python train.py --nesterov=true --steps=18200 --adamw_weight_decay_other_params=0.05
Rows from block 5, named by matrix and row number. Rows with one number belong to one neuron. Each number is 500 + 40 x the weight over the matrix's rms, rounded and kept within 0 to 999. All counts start at 0. Numbers have three digits each.
# fc1: MLP up (model.blocks.5.mlp.fc1.weight, 960x160), inputs 0-79
# fc2: MLP down (model.blocks.5.mlp.fc2.weight, 160x960, transposed), outputs 0-79
fc1.105:507530541516490590446548459467475484480513495491508447454482536506491531500567479443483444509456518527467495456441456535531499552573482571470531501477419524537496478514559533529510471561549485503503488470482506522513483518465471450513505550
fc2.105:557450505532584540558484511466565514481526473517509527479487484523596517486498491588410518459500443442498490493543524553521543578431554459470506485586443495428481479460495526503512477528496499492538547503513534463490531539506569473522535494
fc1.106:446511491487501509510514523481506511516533488485535502466490471491506478568515511494506458522501445486485555453481486525493459473458500517495512462511468514496494468565499432503489515487518473465484518463522500524539498493513491478472527537
fc2.106:470494487508546481522491504495515517506523494538495507525513490501487503519529533532528515485523494484524536512488462471502463505518459527481521482518476512470512501462489468497505522511491465465504526508482427482484485545542510492503499506
fc1.107:559523509492514466497541478539512511495487477495543507410508514452496563534516492536512513470516488504487510574542538491490508479457511573520466469544523474512549548505530454489529511542571472493518491541557489515492470477507524495491547557
fc2.107:488467532500508496543539541477402485451461490498483431556467557457508481475490563500530476575529486535475557508517508533521487455521444443484470519546490466456517483443518477522505466471505448537515482489542500517482527489550447514519450469
fc1.108:513496493467516489515475492483519521507510497524488495475506512492497507502514495501514512527469492510508489470503516498494492504481492493499498487502518511480457498507534508501498486478531475521516520548472505501506479503506494477505511500
fc2.108:513509507503516505513530518501507471519512477477478488503509479507507516504524509504490487483504460473508492501467529513494523517530535517539505502531462477491529505495513524510486506489517503510494488491509497501507528491503503485503487482
fc1.109:496559480503520449538462469540490478512509428582467490504505507484471548548470493516522526552537544469519450450500453527468422539433493508485558475502491487526492446492511511427478468493480503513521452470485540511529476495472494428546531502
fc2.109:506497500478504403518554532507511461478502496469431475405492513553541519512509544449499527503478431492550507484514433486478552546541482523516512454492506497547561575479489496540457543514442543492511485440543499480520536518495503489508483548
fc1.110:495494505548427431472486449424485486494469501458500498452472544494415488536536505372488543534435453409487542561478533492483432479451441493568560482494476528526523502484561487486501519468471482471459547454508454559520564554541556486544436540
fc2.110:486457572564431503501515503518516488486540545476466442490545560564519460473508507433491504496599459551534463446521475489580480530568507503518486469565428509576529454494518478444389472536470493495473476494462606448510489556471442445483573495
fc1.111:524484525585419523490509472524520504491478458507517473468525485450498494421485477451529474503482506479568503555456497554513490539512511531488495477529464500461468501538508524480531501525488483497525518494529472470487472499504491491519516537
fc2.111:469507566551513506519495499457504481526538459524492463436513494504447474477509479467525468515490461539501515503536516499499476487452504505462549516528455433450477459517535489464531475462526523543607473463490449480496460474493534510537487502
fc1.112:495518496537475476494413557496495483561477502455450504484484474493522529528474537520523417561510499444502517432507491516496476553500477506466529522498483527511507469494576516534493534505559501508485513566507488531507514518523424513482526548
fc2.112:452466503511511506468491527468530505570466498496476489470519463497476524458508494494572510557472431513494505488472495510535486409583466461470485536467515532471502492527501450478491501521518504498495495497497469532523547543483480547515495515
fc1.113:472445506468507480545439469484506434526439555483470547486477507468568585502442474485523465533464486573550509522502486546516433423527537444456497517510546490553447509492487522448490512560439472477528484469509429430439535622495465520555489518
fc2.113:476467556510424460454506475491457470555414463608549455419511530586402529472448587492517500544419460462486500526482474419511556505554482513549528393505404450481480556522461495490455487506456419554494496546571520520567470451403574507533494518
fc1.114:493473406488506456492477457519427502526495484530539523501485520540519541485500509452507480525505474499462522509489496435504531523511510507464500524495481543486527537509468469444482529506523500526497507499506493504467522533498471509513484428
fc2.114:516508428517528486516473495512512489491512551536530502494563504507482453499510484504494492515541489515508540475450557424518497491472480507509488512418544523484487504561500508486500462504456490458475484506553501505475485494456510468540492491
fc1.115:507526486500503502481470507479534498479500514492480520519515470504473491518488487504478512485514501522478534521484520536502531503508480494489509533504491515537481475495482508503504455512501503472510512528478504476530532492478532490508492461
fc2.115:491505491520526509492480486489524507515516496491511541513520515468507469522499505502494532532518492486475496524506493490526491493516505477504490500486467474497523502498510499513515471510506436494526498497498521508508467500481498453487477512
fc1.116:443506424541503459553428606463407472413524500501473536621489481431520467492620451548574500486509573523481557520574455522519555430531546509450464506521514403448578491514526545514553444583603497527525534497549568537442546552480435498460554588
fc2.116:557484489516429537451455478488494453380460480609559518366470471521421530517520529442526541592545567518492499537582569464432467545602507611497529527454518454464510506428454496454467591536452477487506627496448527539547449434385551457574477507
fc1.117:503474469452542513532491417447436540554544534519529456461461497579484508490470535552517427537472448500501561537464460531511505491468549509477503556438501488506502475494542520436438493525478495500524523529523531485488520476480472486462518510
fc2.117:534543459523518439499561522473429498542540483467514484486506466485512473515480537454548490459466505450517477492539499453492432482541559461516515469522493455502484470491487547502397441478530510431526416509473437458439489471515522458549454503
fc1.118:566538454505523516542455489449518496467508519528509501503484426530541571525492426520435470543488520523462506566459417541503488502493465488542480499499484472540518472552504464517497494541519511514527532473444474465473519455458534519468490499
fc2.118:490453506539540458494468457535472515549524576515499470484524485475501459512489524526547486484532508493533554495514466527503614490488508510495518550510500520509499485457473541486491518470511510534560510450527466522513530503432481450522499529
fc1.119:526397474471504531474491523528520549469523476529536504527534535407475465512433429556462482510491556420497490477589467488496478556486513486387496514530400504455494595543477534480534474509511546484559504494424546443500508524424514433463520495
fc2.119:460567448504431430514465464484495443537514518477478522460537536450519479496492480437518474471515519552458535504539490509500498532538520555498462479471499497488571503503520469557574543450564581555515443535444536452532472592475444461500517448
fc1.120:332569519484590535508505474585450511426495460481637498565527469420498525448568513405381478565506426391539478427527481461499629549549530564469408458479454455526601509496390519405532487426534500539538479386464482444497540488557544433479542479
fc2.120:545608582442448480545622583466455583556475474535525538424468423518547532529488527428480500392465421409446449487572537607430501498352436503485605534558522495487420533567520537555426550502520532497485470457530498610507522477518585487587545542
fc1.121:463485527453511451464518475503545452419539539448509542497419452505507513488490489461519544510508509504516498430511535491449515428536486508530487489438577499443486513411521525479449552578440524560520522577537417508471437559544530511455577496
fc2.121:490538488530444499478551519548485461481545467515536596570447486529538558545483493490471442464529521514483530516498534469477514571476463535501593500571567456512505493535456499507498415561539458494502527519498438512502434534430504497529481546
fc1.122:459532481467472506494495477479476531487500473444531447525515451513532522525496447572488523505534518458518472517511560517485491529431487506521476467497468490516496502501520521520483535473513499526519530488472519532482495507501454531529492462
fc2.122:486436464495548451527459494484492518536509490509519491515507522506513545463529563513543554560539509471494549488452474513531517449480518515523536528479512479526472523493417474550516529465510528483451508516500463485466522510509551555508455480
fc1.123:541495538526491548497479443514502566508513528547496499503519521460493494519453481472515532507538475469540474566479506524499525471505505557531488488507498514489480541511511524472521498521571510440472491471503512527513487550497520453478509480
fc2.123:483575449507512515479474518474470499480556475521502440539528534506498496502552498527516454564502507507534434458554515477531472515487492487462493530460466531492467472462476535546581523476493493518527496508499499478457516462486501539526543531
fc1.124:507420470459545478491541440470492528560463498569547512529577555488471480527480461535483485538502493456468478531476573500490464476543483408483445474491506438475507527559438505506571477547525480478564491467441459522480492492531511475520500488
fc2.124:534556528609483527488548518505499499486495519464483465525487426497463488536445545526499475467453477530521533524454580532499483533479508477536521517458523544519454461551537459526539478508532490550523516560494506446529535558529502499507521532
fc1.125:461497542508499482541459477446553494578576471437423491460465474479514519501522540547459495550506480540580547464522483502439446565473554460528491451511529577562505537453483487516541440469505525473559459525522540541548500533509456553492474534
fc2.125:556506526452481556594542420554555520430488426447501507460561468497529542559462457493548507479483569552450471454514533534545464525483513496510462532462505424566462548492513519407520491504475443482483584493511502515510453445422493514510478504
fc1.126:489535531435501487525505521470373449533503500533489492491504562526492551532436530466507543532502526481564522481487531499499492534503489491578527442475502523485491560541552506536512475509502501505531513503574483565503457501471538576517504455
fc2.126:522439483508490456531511504477483577463448490536537571536532520489522539472477453616448520578471456515474450546550543489502479571513515442512418423510479503547468507530438443478481482511496548529569512481518516492469438488581462441462430476
fc1.127:542548553487491474529464502484549520519477501509509495553508444475500587573512522506515474482485495528523489533552559490491572481434517475516482526538520500504515446481491472522477538430499535522545524465518527460449512534513504499481470473
fc2.127:434494554511488499490507476514485522480480474577540562459494492517481510531531489412506512485523480444524552501488512489534515471519503532504483539561568517475487533528508524490480518539542497513527542487493515531536502491538533469566539458
fc1.128:531456492510439508495506498569557526519523502465509465476497485537492517466490530457532496501492481501525496481477534436534496520552455444459499477510482559509522493529496501494537473461507472580535463510537515487480538553503457481536514505
fc2.128:450498511513487481490532537507472515514507521500508522504499551525477484513489484489498507562504485476509514469546462462535515523487532543502533499503481479509487535494507496466506506460520517528492479447520495518479521522447520459525466468
fc1.129:496550492505548488498459484492458510514505534549495483483540484495485495547501535487490492510440515547481563477506474537512506483485466502490503487476493507493492441476479504487457517487559533480551493567432504509512486515515477514478542483
fc2.129:495506513479481505457499498474525507542505480467476489502519464476518498495560509458500486560498527496530493520510486490486539471489447489515513501469495487542536515525467504500508513514486491488511498516488484495458469523490546506512480466
fc1.130:520517510492554526490460521473464503470489495514536508524524458547567462521523512523482502499511509481542502482529523478473482484528509481515539494468497538538514531496542500520520493538492453488526530505496462474562488515463487513492514486
fc2.130:477515452524526477446518488503545491486455482524491517399470512476504540434516509483462553507449489472516475452476487535556506513542558479446483487474531479421486452488501490483479514524544491486535519496575499501438534521524465518465515514
fc1.131:494507484511499476506474498514536594474554554456507422529574471480507498585528478535424527465506516499530490494510509511547521422480493540505451478508512485541527519441458478494542501495497449463535479490470541523492453511431523527509451526
fc2.131:469510474497467571537462486513395527517554540477455569517533555548432516524533494419549483573481534574529475525494480493546574491514507498577452477471524562472506541497576567525569444458525494564400482532489489475436568464526503478433522454
fc1.132:490519509477518577493530424431493446562494517476575494423487497520550479432416570558492461456494448513513525496514478479548464499578534499516548471475542455397515554497439450444530539517457470500507520476496468527471523480549574512546554505
fc2.132:446509436508563471476482511473454466472397394484495480494605465419503479523556492402516452470498477478514456570446510477477453478537457456584476524591592530567483525517533438496456527463492474559467457515517479522503449514562458433461464446
fc1.133:515535513461527471490481440529485476469459542549505454471526568451482473466524484486506485491489479468548486480489488535492460490482527501497413498470480506489514542463537537459469512501517461512507471463520508495459534504533465462509532434
fc2.133:495551487548474540524509467507525496510420484527534509529572524576509458499493525479452495510454488464464473562498516469519369548592480426457504545473474541496444509513508533485598515480514542428491477509453502503475482548545463438471532504
fc1.134:506564476534565465461484483504548476459481495502504458448507497507529541468497503468482476516506512468505527477560485473514463585526485449512480505533521492518512449468564469529514482513514565492491511478546448503526498453534476469496482467
fc2.134:475526547476512461518529531470574461514500499457539501492459449406546495546465502502466576516476522485476488535479493525489510512601536478485534465512515532450490484489458458505479543512491501434470522482499552479459575473501496519476513552
fc1.135:471537494445573465529507504492521555462475580481507480487492491436518528538468515506477495534409510529449467510546475477489499452516471462475442516461492434555488514516510508471510494482433530517468509490472495454482519535474494501495511542
fc2.135:412489513482522501531527468460497527544461579512483495446481489527519507398485510520508472486489496528483539490556552547540558466508497485474534535519481507438433515406539536506482477534532516566487515472460425502517514487498514543509497447
fc1.136:472480505496505560548517487487502507486509512510531438503517493521524486481537523514528482516463461483437497532498509525515472511488471483520471541487459504554487533526505557506501515457470482526484485505466486509467501530458407544529519463
fc2.136:486455510515464507529487497579479494503443507540483572521474500518501428480510533554604586465527468510484502509469535524535479452549452528481464508448546460585473464508539464447469527465490532453478484544491442494464558498480512475493471539
fc1.137:507501466499498509508505516484477477507511512514484490497518543498517497521538496511468521528455501517451497453489495498461500470517484499475537535424481520536481485494542539541489508475479484544484511491502477484497449481510512510474494506
fc2.137:529486538473490470541465543557513497514503512493417497526521518500436485454461492499576520499488484454486500512528524499503509478511529527447520481508497424484478454438501471490457491518534526507550495445484492535497531519479471494505518556
fc1.138:537489513554424478487508459514566488530453474558513494506504538531541481526486472490538514487509522558552527517460558551470489474519516433489458537524564524520525442426530573472475504463473426406502491481554512477518539468494495462544478468
fc2.138:434513519515564457557529502523489489516538394491470542433468480476501441518479534577540452525527563466486514447518489501525480538431469550476494499509485515458523503535519519437497463506503461529488427439522410518517462434530537480519557487
fc1.139:518558458445529501423457524499473514478494473510538560517508419517508527521451499515489477489435506453452474479541516446501463446518537475562499474442537472413512529513492497502471534464453551493514450492528506557463488402502537582504465540
fc2.139:511577480509531533520484503496493533525540473460475567514540523469483424588553535548557466518475524488401489471515520554513495506447512491483450469483476517521449501463536564451569527520450467469464514504525530488488536519505511498505470536
fc1.140:475495556462389528459459511488540506507422534490494483540469445547535530489516483495511509548494507507503448569483506505515434452520601468513444565443496447479601519503508459481459548469542481554439522479497438465524496473424494471481559503
fc2.140:466517504479507508460427509467447477494481497418481525571457451512501484448450457493439553507560524462502559510546451606513475527438511446517460548529460582461444505548564448519518483532503507480476464541525500417522458443506527531460458486
fc1.141:486482506499510529484502478482493514511483481476509498509503502524471510516505513541487511502491517508517508497499523505497513491495498500505470487464504494480500505502504517485494489477509480519494494488505496489517516498516486504490487478
fc2.141:508493510514491500517495484491480537506515482496503503477506488502477493508510497466511510503522501475488494493491483515510512505527522504493483487497497473495505497516504492480490513509484499493484497501530497523495509485499498519505485482
fc1.142:497485521512578479461477477496487568478478471492484485474468503500515464520536475496512459411485599528510470495448460527448561476516482538464487479500477434534519492496485489443497623516470516585424515525527581541493471520509501501456471510
fc2.142:524551574440562537547582533532430504560554460594459552524557470531542416607506447509513480498517487480483445414486496465528502415532492420563544550528420441475555443498433477525466519477563627496504490483536536531460508599450503495525462476
fc1.143:481519540469479453531529465438522541506492428449477526470541423534532577470491563483416557506391509522477429536523501538534467570558547555556529426592505445515439515590524448469554543472465566508650477568552446447474481571535519503475524442
fc2.143:428515505496545410489554426447547435547500455443514490474436533574539499490479489546457532405543484509528532522458490488483449489484504469506453543473501561463434496416473432472482538575577540438454405437555543412535491449520451481510523537
fc1.144:479483464495406482516455502528548493525537546577476456494542535539523514472495502486504575496517537520455537509517519478447541492459552507476488498519485440488511439548466456474533530540475548486572555510565503490464506569467448557520443459
fc2.144:530437475437503449454589568494545468572469442539476521555522469540538472439520546533532497540444475496458516552503481523473484509516514561530565535477556537552532478441471508439471499443444482480504548543500453495527532477536519490492529476
fc1.145:461493512480532513531507463554520541545518461494516494518518503566470553535469460554542525484464557408511458471531439514600521490407502575545560517516500618525560568464569466490448589570469459494468496561479497495532479521562439424517422470
fc2.145:541529481450414551521526511532506490546511517485511514477483466464467512507462462459482470483505556502487544540458595533452531489552551495466519490531453491445528554420480509503416568488525439545531492450538482487483458524519470567512498505
fc1.146:549563422488449447406458452409477576462443552489416518507490504523543438436504534609525475550496454458537553464508494592507558442444455530485528528503505516578544587534475566478528504570487489486539527537494467425491529469462515389520524515
fc2.146:475553431531545548463463504589429474508551553458521555503391462532460497581463495463530492499506463512545477411460518562587518445512532581563489494503477467539439526556490497523537528535457547493456561493502532475469474521525541398474519483
fc1.147:467472502550458483468526440459452505484540560520428468492491549518530621503498553540490466435522487459547494537505508520510445502483475507524450459474504471472491551475584521532536482563541528479543496454483523422516490568544470458496496595
fc2.147:530582534405451489540480506519509438487568481458539482474502453493493531544457527519509471510504511467522472573502467472475522481570450584513489503436552482540537486548474476471441583482508528419520500498518452493508494520461503497501509449
fc1.148:530495552401460450496485463477390564511477543512425537464457437512548536501493492505509525504582517496546473513451513561552420519523505524490359550529466437476566547506467517491480520565511474516501455530532450527486477537440473511432644495
fc2.148:530547500555528487475485560501551459540555496477503440506561546529521498531462523477539471559558517510447532552556446462463516495517490512486503492490507500488439418444562484537531532448462431561480549464555529467513546477506475509463491494
fc1.149:504516499504479535484468472479514538530481505489495522510487478468513496483512510508534498509501487498501498476502502497538502509513495506484495500497499505509495489497486471480506510516489499516515485474460523522514496511498527493518489493
fc2.149:500501512513515487512489515498494499533500507496497506513479477488516507494536508499524483476500525485485497526489509488522513487504502512486481505508502483474500505485488512523492509471489479508505499488505497498500489510477526472482461477
fc1.150:497462473522506521512497457547557502536513537504495582528534547531493531552496574422522471601538439432538479536499566528515478549511446523488474532536452560532481520505527467467582434522470481494491483520525485504465538467515432504496448598
fc2.150:453560512478482514511450494497490504504533479510455446530499494545545510542511487479519426512523483569484611547477527422497543522450574494484559476517473510472477462513445513532502499429535386509451453569584535507475486537491437508558468459
fc1.151:540512484472497507529460544475507522534471500498507472418505446547457497518464524530493440561512510496463464495485530556529513508482496484482521539457517467472505454530506508489500489513516532525455496541529526563461538509506463513491538483
fc2.151:475485509498502500478499560517503526510479483470507517468540445499472439461502511546500537526423547498500490496484504505509506479468519523475483512430512539501499497499528505462472496497509552451513474469561477501509509463454485498494506470
fc1.152:527530474509557472428532457507554482474572540543503465500543482480493519514427475543485505476477504493476492446510463525509461497508474483587537492528555473493549522520515454528440476547478472457494446455521454506541524449507523484473471476
fc2.152:480487443571525479527519464530435412562472509508478510486478499546511422524448556408517549553577573504468488485484510484601501482466448455498425384492553528545510442520560570483388526465489511541501488475474528506525559536499552558445560446
fc1.153:505488521503514516549490529512488514540508527481545500509449534507510499511535503522491511505476494519508496491498489512507475517503499496505520476514516523495511504541508510522498515516418530490523488492485498469488493505504494493478475508
fc2.153:509500489475479504507493497509508491557515509529495496527520539493501492511512524488506481491478494479462516472496520518497520481509504534508497483525495488494519497490489503510453472511518504542456478522521503543476471494495467486485495484
fc1.154:415425550525423525516479439552597542527560477535477499487508551449438466543555500540462542504517451437550557515577447483418528479488478384446522515484466519602357507577535563558550389478498515439503453554395627507484464576610534555525413482
fc2.154:497532541487565454484516363482471533517458528498463495519563553619433498570479458541471511564429513450511549542483447473445515505468497476561492527519530505567521563494475553486445446496559544541433536528501460507530505416499449533507470413
fc1.155:526492564480469563490520462501498518478602513536580533485452529483465468474518508534499495444481506485498532455524570500532473490527517507542493471470488511487529505495504515492486477502548497494481491509490508505528483548457516452501478490
fc2.155:516521476466487515455508467459535483461509498468510492480505582493473482535504457487456462536487508464466537473477466558534479489481513491520517486505523510487488568500457492554486496520517513489541515478511537492533473535508510497521497483
fc1.156:483497534480465548603585426478464464438498429526502517477493466468511380524604429522494521526578475531570514472458498581451498520499475494485466446466484441564433453488430512538505419551471465473530486488488505429487465524550560444382510533
fc2.156:510575514463478603428485459429507645484518447559506558455472466490469575437506476472528461449516482522501467528472563492461505508527463508526481510558453518526548531408535502462549457432541507524443466567459509525493465449533533573477499543
fc1.157:447544483483524474522500567578493495504470575493476489452486513469512483507467456535543532501548530418502508518501441520506514471490556453507430500569531497439531463535494478475472528534558491531548539548545494578446596488486484540499483444
fc2.157:549488528395455421495522548465560439432504509516459519438535464418532456515480532522535566539500509505498496502487478463516522489432522525497544459457464513455526496461527507529631532533523506432471463523475489469565443475513469539437522478
fc1.158:499589495511461412501458429553579565370478483565579452475563536504457484499516458566416584463599517554516577515603563529557561498524485507506567512586517461519531466542444460453553510621508457451496552441614505481475479497488448401372449523
fc2.158:588585435491476570483481559530489463480492522522510475597519495506568484441531630463532586535418451511526536497411431453469472572469630509476486463487550514440522541433502556634505485513566547555496371528517395515468487596518495448511464602
fc1.159:547526556493491420559522512546396534463555424559530578476475515511489481575505525508416432488405384556470464527502511589479565519557396552473489477467530519451495420493435441663580427605502567587474452419487520458446464591551513497497582440
fc2.159:578483516538565524537487451535520540457558535620541515492551544454442475463550485452456468542573523437500523480537549522455549481439503444478486444461513549553412563486422566484408566524494597504500388453482517478483532403467443603502499457
fc1.160:500489478539486524467526527497499500496491464497492491529448535537521480556530502483562467482493523516548502525524532532465437497498521533479525487466525502496501501476526440509468518543463525535524501446518577538462507537480429526521494467
fc2.160:518442536484502534502482458544477571544496449536538474561461503491505470546473470503502506540529499518485485513492475495491460509517445424519535478484539519519523482510501489532522502449530519492440509477508509563507507548495499487454454538
fc1.161:511503513485498511489506488486489498502510512540513509502506510513518506495482511510507490508508487509491488491520515493480516497503495497495486524469496484496505489491500513504520494517501511500505487511512515498491483525462494491505492515
fc2.161:496499505507485490508482515504497487509491501498499512493516497500498512490505489498494506490484484499492505504474503497509492507478497517503499481486508501502505492491525511506495504494505496504501499494516485506526516510499483495498494488
fc1.162:620487467513492540558458479519497540467509470460514470457631542473471547388472537430471422421553491488494499564550491572512463536517511395556483486386460416523443475528475490475538486438460491624492572520546522513551486592461440508575564530
fc2.162:461487494435515482490504565463456489473473488377513549464536473541479477523466526596528455384348555489486443465482430484491577506534487575564486444489499516392491540486485428521465445419447553540524569414457430496550462444470466486475514578
fc1.163:517527549497471481542451557579474480549463467563573498543393518460523579523478493437487511501551518444540505441480516457553421373483502486516421496562458487462512375428473510517445567544492409490477434463565491481552500569423514493555597510
fc2.163:521515451487535462553496438429548513538512514508400471515479513526534524539334522504497538501534459463639561453493449447492430463487471503604524446498462514473510529505433523527386464500510546544548475512506516573553448579484584588556621496
fc1.164:483512493471501505494469529508478505486530512488486478503496496486516525491490508529488457555494480489490519525484565494534485504519496521494487508503491477496534488537507535492491483498489468503504490529482531509538488525541477483478510524
fc2.164:498511521529502505501475522513509482505489496490475505512497495488467521502531505493515518500503497531470528481478521503506503469535492465491489492487492488523500499508488459490510518543520482479483483516486481509503497535483502540495498451
fc1.165:495487576567533553547514487479498506498514516488487550577458496464525550481425482397474504408408528462502438500414521481618510473537592498435486544503388568518554488484458537520546589522462491527525589493494488459514591466543556534577556525
fc2.165:481575580531476569466444515479497483480535515484513501436490457554526541490581510520484496540510442500567602474498470448577550549538547526531569567500454468398506515492579506508562521455504558482431444481479460552478460419431494498479507538
fc1.166:587590500498577496532512484523563476432585457462448571497431467504547511489532540506477521511444466556550474565454469583490445467570484474390543514534581458521520547540472414483565454566495511528469588470581503483561555477548480483496527506
fc2.166:482393486560450548472485571463479502542529501445521505483501543500608548502531497483482461531495438469545510484521429536522479514481534524497451497530473461424504500528397480523481556407510514500479560470459567545474530498524513472619533467
fc1.167:494529467450521376543489451486493510535491530571507511535500552526496498560581530456495463463573454460469469573520408469479485481533534526519461498595491502497547421541582406494527466456522501509493503490573486412522566391519460535474474490
fc2.167:425601594486490524515464491547496463436579521451511478423484530446518518513571537547519470484469426522434493522523440474622512569514480611529484517574613585485438608474467471526455490488569566488526543446481452520550454551452505544485450576
fc1.168:525494500470528524498476526472452498475534466503491413505494562525497456448542505547521485510526491474484535519560480541494545512536472517549478499491529563435488476408521588433481479461516380570470551525513506510505535552482472491529551574
fc2.168:505479514494494581481485458449498485572526518496491534512430503504481522501526511436480491528451497510480463482445580489512441527499540558489471533472490567516527512435481499446501517461548539511629446515407563511501477472423440519450441486
fc1.169:408468364515614538474475450472483478554577569384563557445549457472551563501502538590511589565538413550428520566506408568500556490545563484548512539489458593556518525577487535526545487530355507516540453583501502510495533511426482483475513544
fc2.169:433501430455529495512472521512451482564442400484441510496527511505473442528465466555520517503530408465555499545464551515540395550404420487487516493548515539404581582456512563503549560439502354437485530578534563533467491506495477521446529476
fc1.170:481495495488449434513497511530489519515565446523519498511493501465481511548488522471570500540455504476510486490438495550447503399496489466518372522480535479504503445511537563434510452555514570453550456498475490489522476516486516523460551479
fc2.170:538565482526497478527520442479526516482460525531479565536558503528514490501554492461535482566485474492519498456448459480531493447515483448481536485483478510479493596460524531454467495479519479454477476494450491474545511533493534545547456484
fc1.171:527545507519536472496525439503471499479463572477501488529461467509485442505511514509446455482509486490506528499494481504493497535472529530466456517461506517512481542470526530560547487516500454513492509476483518534462476493534450490500465458
fc2.171:494514484486496503404474460555568515448502502548477517542510536495485550518498517507531551479526526485505525499467553489496516488492504525477483525485465456526462464523554443497535522484537557543446536482427517502505501509527477518470507506
fc1.172:492472566510553506576512402512534486465478463481444533599429583460518491508506532505540494397531501486583566504502501564511536457421499478504492505491547465499511504478506523434450523523514486571487470531479559570539508600452407427511436495
fc2.172:460497521446534476461552454567433514498551538491553531516481521578511477609495488471468413568584522559475542476528477494567458549472488439477549460508427562551437443544502493516496485505490500455549408524563490551431489483474518466425512543
fc1.173:623511484448514523462599433491465480463526497561521485445466477446429445508525452471397532520494457518583378574512501416545528560492451483459438507484490508545574433492443473480526480510485560485438561459514437487540450562490470435493457548
fc2.173:563503452494536429470525552461547506603481524435509488501574471449450501445449489526508428504488440559418523413539530538449530536442453531418522459428544477447521488503473477533547514491416529444494400561475425468549436454598555529460567511
fc1.174:509537514503491463542522541477459490513527534499492438466498492496524411475483497523562505548491526505537492554516503471501486475517508511460477485508480498513469534517481543436485428519519560554472566530456475471507496492521466517534501513
fc2.174:467503524509464464478519506550509471495479487479495466430492514505463502490560505498501558539549511490511554455521493475527523494450432540456491475464539562496511453457492532485516537514438529451594527461447506492465480521501480492496524495
fc1.175:497519519495532593545414465532535504455557480510460449459445442518477510529485478529537418489480444488542464491451540532570499487497522510461523443527391545539450549546501558538622496516526631578452502523470524440551560575539438504522545479
fc2.175:527459546547489458412527486519462542476489449464505575461539467559527468501506578536524468430572531532512543498522549437574526423525509496552505528512591448491527481441420396505469464588458555433531525450478480579471478405483412434523468413
fc1.176:478570594497551470536461434485444532507465469351532488548460563492528510481579460438379451552545464541486485472518568538519543432471515413513436459532471509510460452475483543472527532513482485491514455458497484468481552469526457473572488564
fc2.176:501465531405527455458562520412531446499473550528512449497457524574524490478483520479448488495520450449538549531494499478475530389505632514361513480506447611542530519481440531484446494466540431413452512546456548498511489464499402512410439501
fc1.177:451466429585580506491488493539549516547450472482449462404467488430483531533441458565462418558476546445504539388492572520472550480463540470496460493498579501473483483510476462541419470533528527556448528539567503507486434488541437503508507487
fc2.177:570544556440504501483560537544519473534426441494597452530491485531570454487504419497438428418489549494454510542414440545600504506556575521468500494427520461593516510461529508512576484459431510493516452507485512444437549484454486536519526601
fc1.178:506491475480468506455535488502494491494493502512525491491472479511487480533520474521445512515541523489506491513532525518518500533484522509470511483503506531474493460522542508564465516507463536487519502513515507491497539514474504475514525525
fc2.178:468531508525518519508497526505512525479496513495527470471508489494507516509468510533510491501478485493464528495496498502537470477552448521465513495505491491469509458502504477476442477494518487479491534490499583537444454517471492472526498511
fc1.179:454529508500482497505523446476502514490480554492554459515530459502525527511466519516527468452526534500546509446466494537485447489499473459452446502474457466558505464458513536471481501531519462463527554474476512517541482538538512513524537484
fc2.179:501491522509512523542556500431494449513546509482522513502495450484464492506489545483522516473467479491509538541466507520517439532463522526500499541547507433507495513521515512480467461450499551492529496526489443505492470496486550484484528462
fc1.180:416521457478441543508469436597513502507564476565454538557370460437489601580479454460502524448445419523538569556522530493528504533487520486534462619527545485459433553588509441584526519535378430519450486499476526395514571545460509530525378546
fc2.180:443506608441451511557477506513494483520570479490469446450542456539408497619425480509506461480430492576463564510543471510413515486432432453485482511448479525552494492518414549472478523467451513423473537544466455451540458489447486484477553593
fc1.181:490497532528544525439530476485481462471550475530483593510471451567468520457474477487455491461397507548541505539425548550420548540452441519493503517537453502492575489563450510399496431548589482529467497471438442484588492572460553534509519507
fc2.181:487494521560475530382558552482467423444554487520496547517493469460549543513415508534493453508501488468425493529486428528508485479567461525533504458514504564533452476452516462464411511529551521565477519482491512508526505525458505491534545501
fc1.182:477548486507473467560469536531424520484545541585547440519531573484575558490469505465536467550496605486440492527533473578523482577513496548562503462518418501585529530423447485516460456532478435540529456525480486597586478461472488452475536513
fc2.182:519448444554532480522505471460474462459516482410424547450577498545468528559502452552525506567503388422581446500480506525587597435523528557564425439494540513582505530509534563542522470500440551536547510509516478423499585452466568538475549488
fc1.183:497524512494489490504512490494503491496492527476516474497500515500477503502493512489493490477490494499523503489499513500512502510493499498521485481508492515494488505507512509500488493521503502507492489492517483491512512519483514496484507504
fc2.183:495494486510503485506495489502481485496502508507501506497515508490479513490495497482519503510496496497513486493484506501522481491507518513486515499488495496486501511491486507499506500500510504488498496498507516522501499485513518490494510487
fc1.184:569521427484412507427481517452499510386476449493443512452569505465522537517586448556556481508454460474401503460503481475515534553537492470466524506428414591602473537439489521508428490557562529437557451535507422479474564458474538534520532438
fc2.184:518437531518497513495407458526603556489524555507493471545528524539525518533457516519520558592433510483482536491552424549387564483483483489550498492525493506495520408490496477544533406523472524549462440458522464449556459524443513535546437434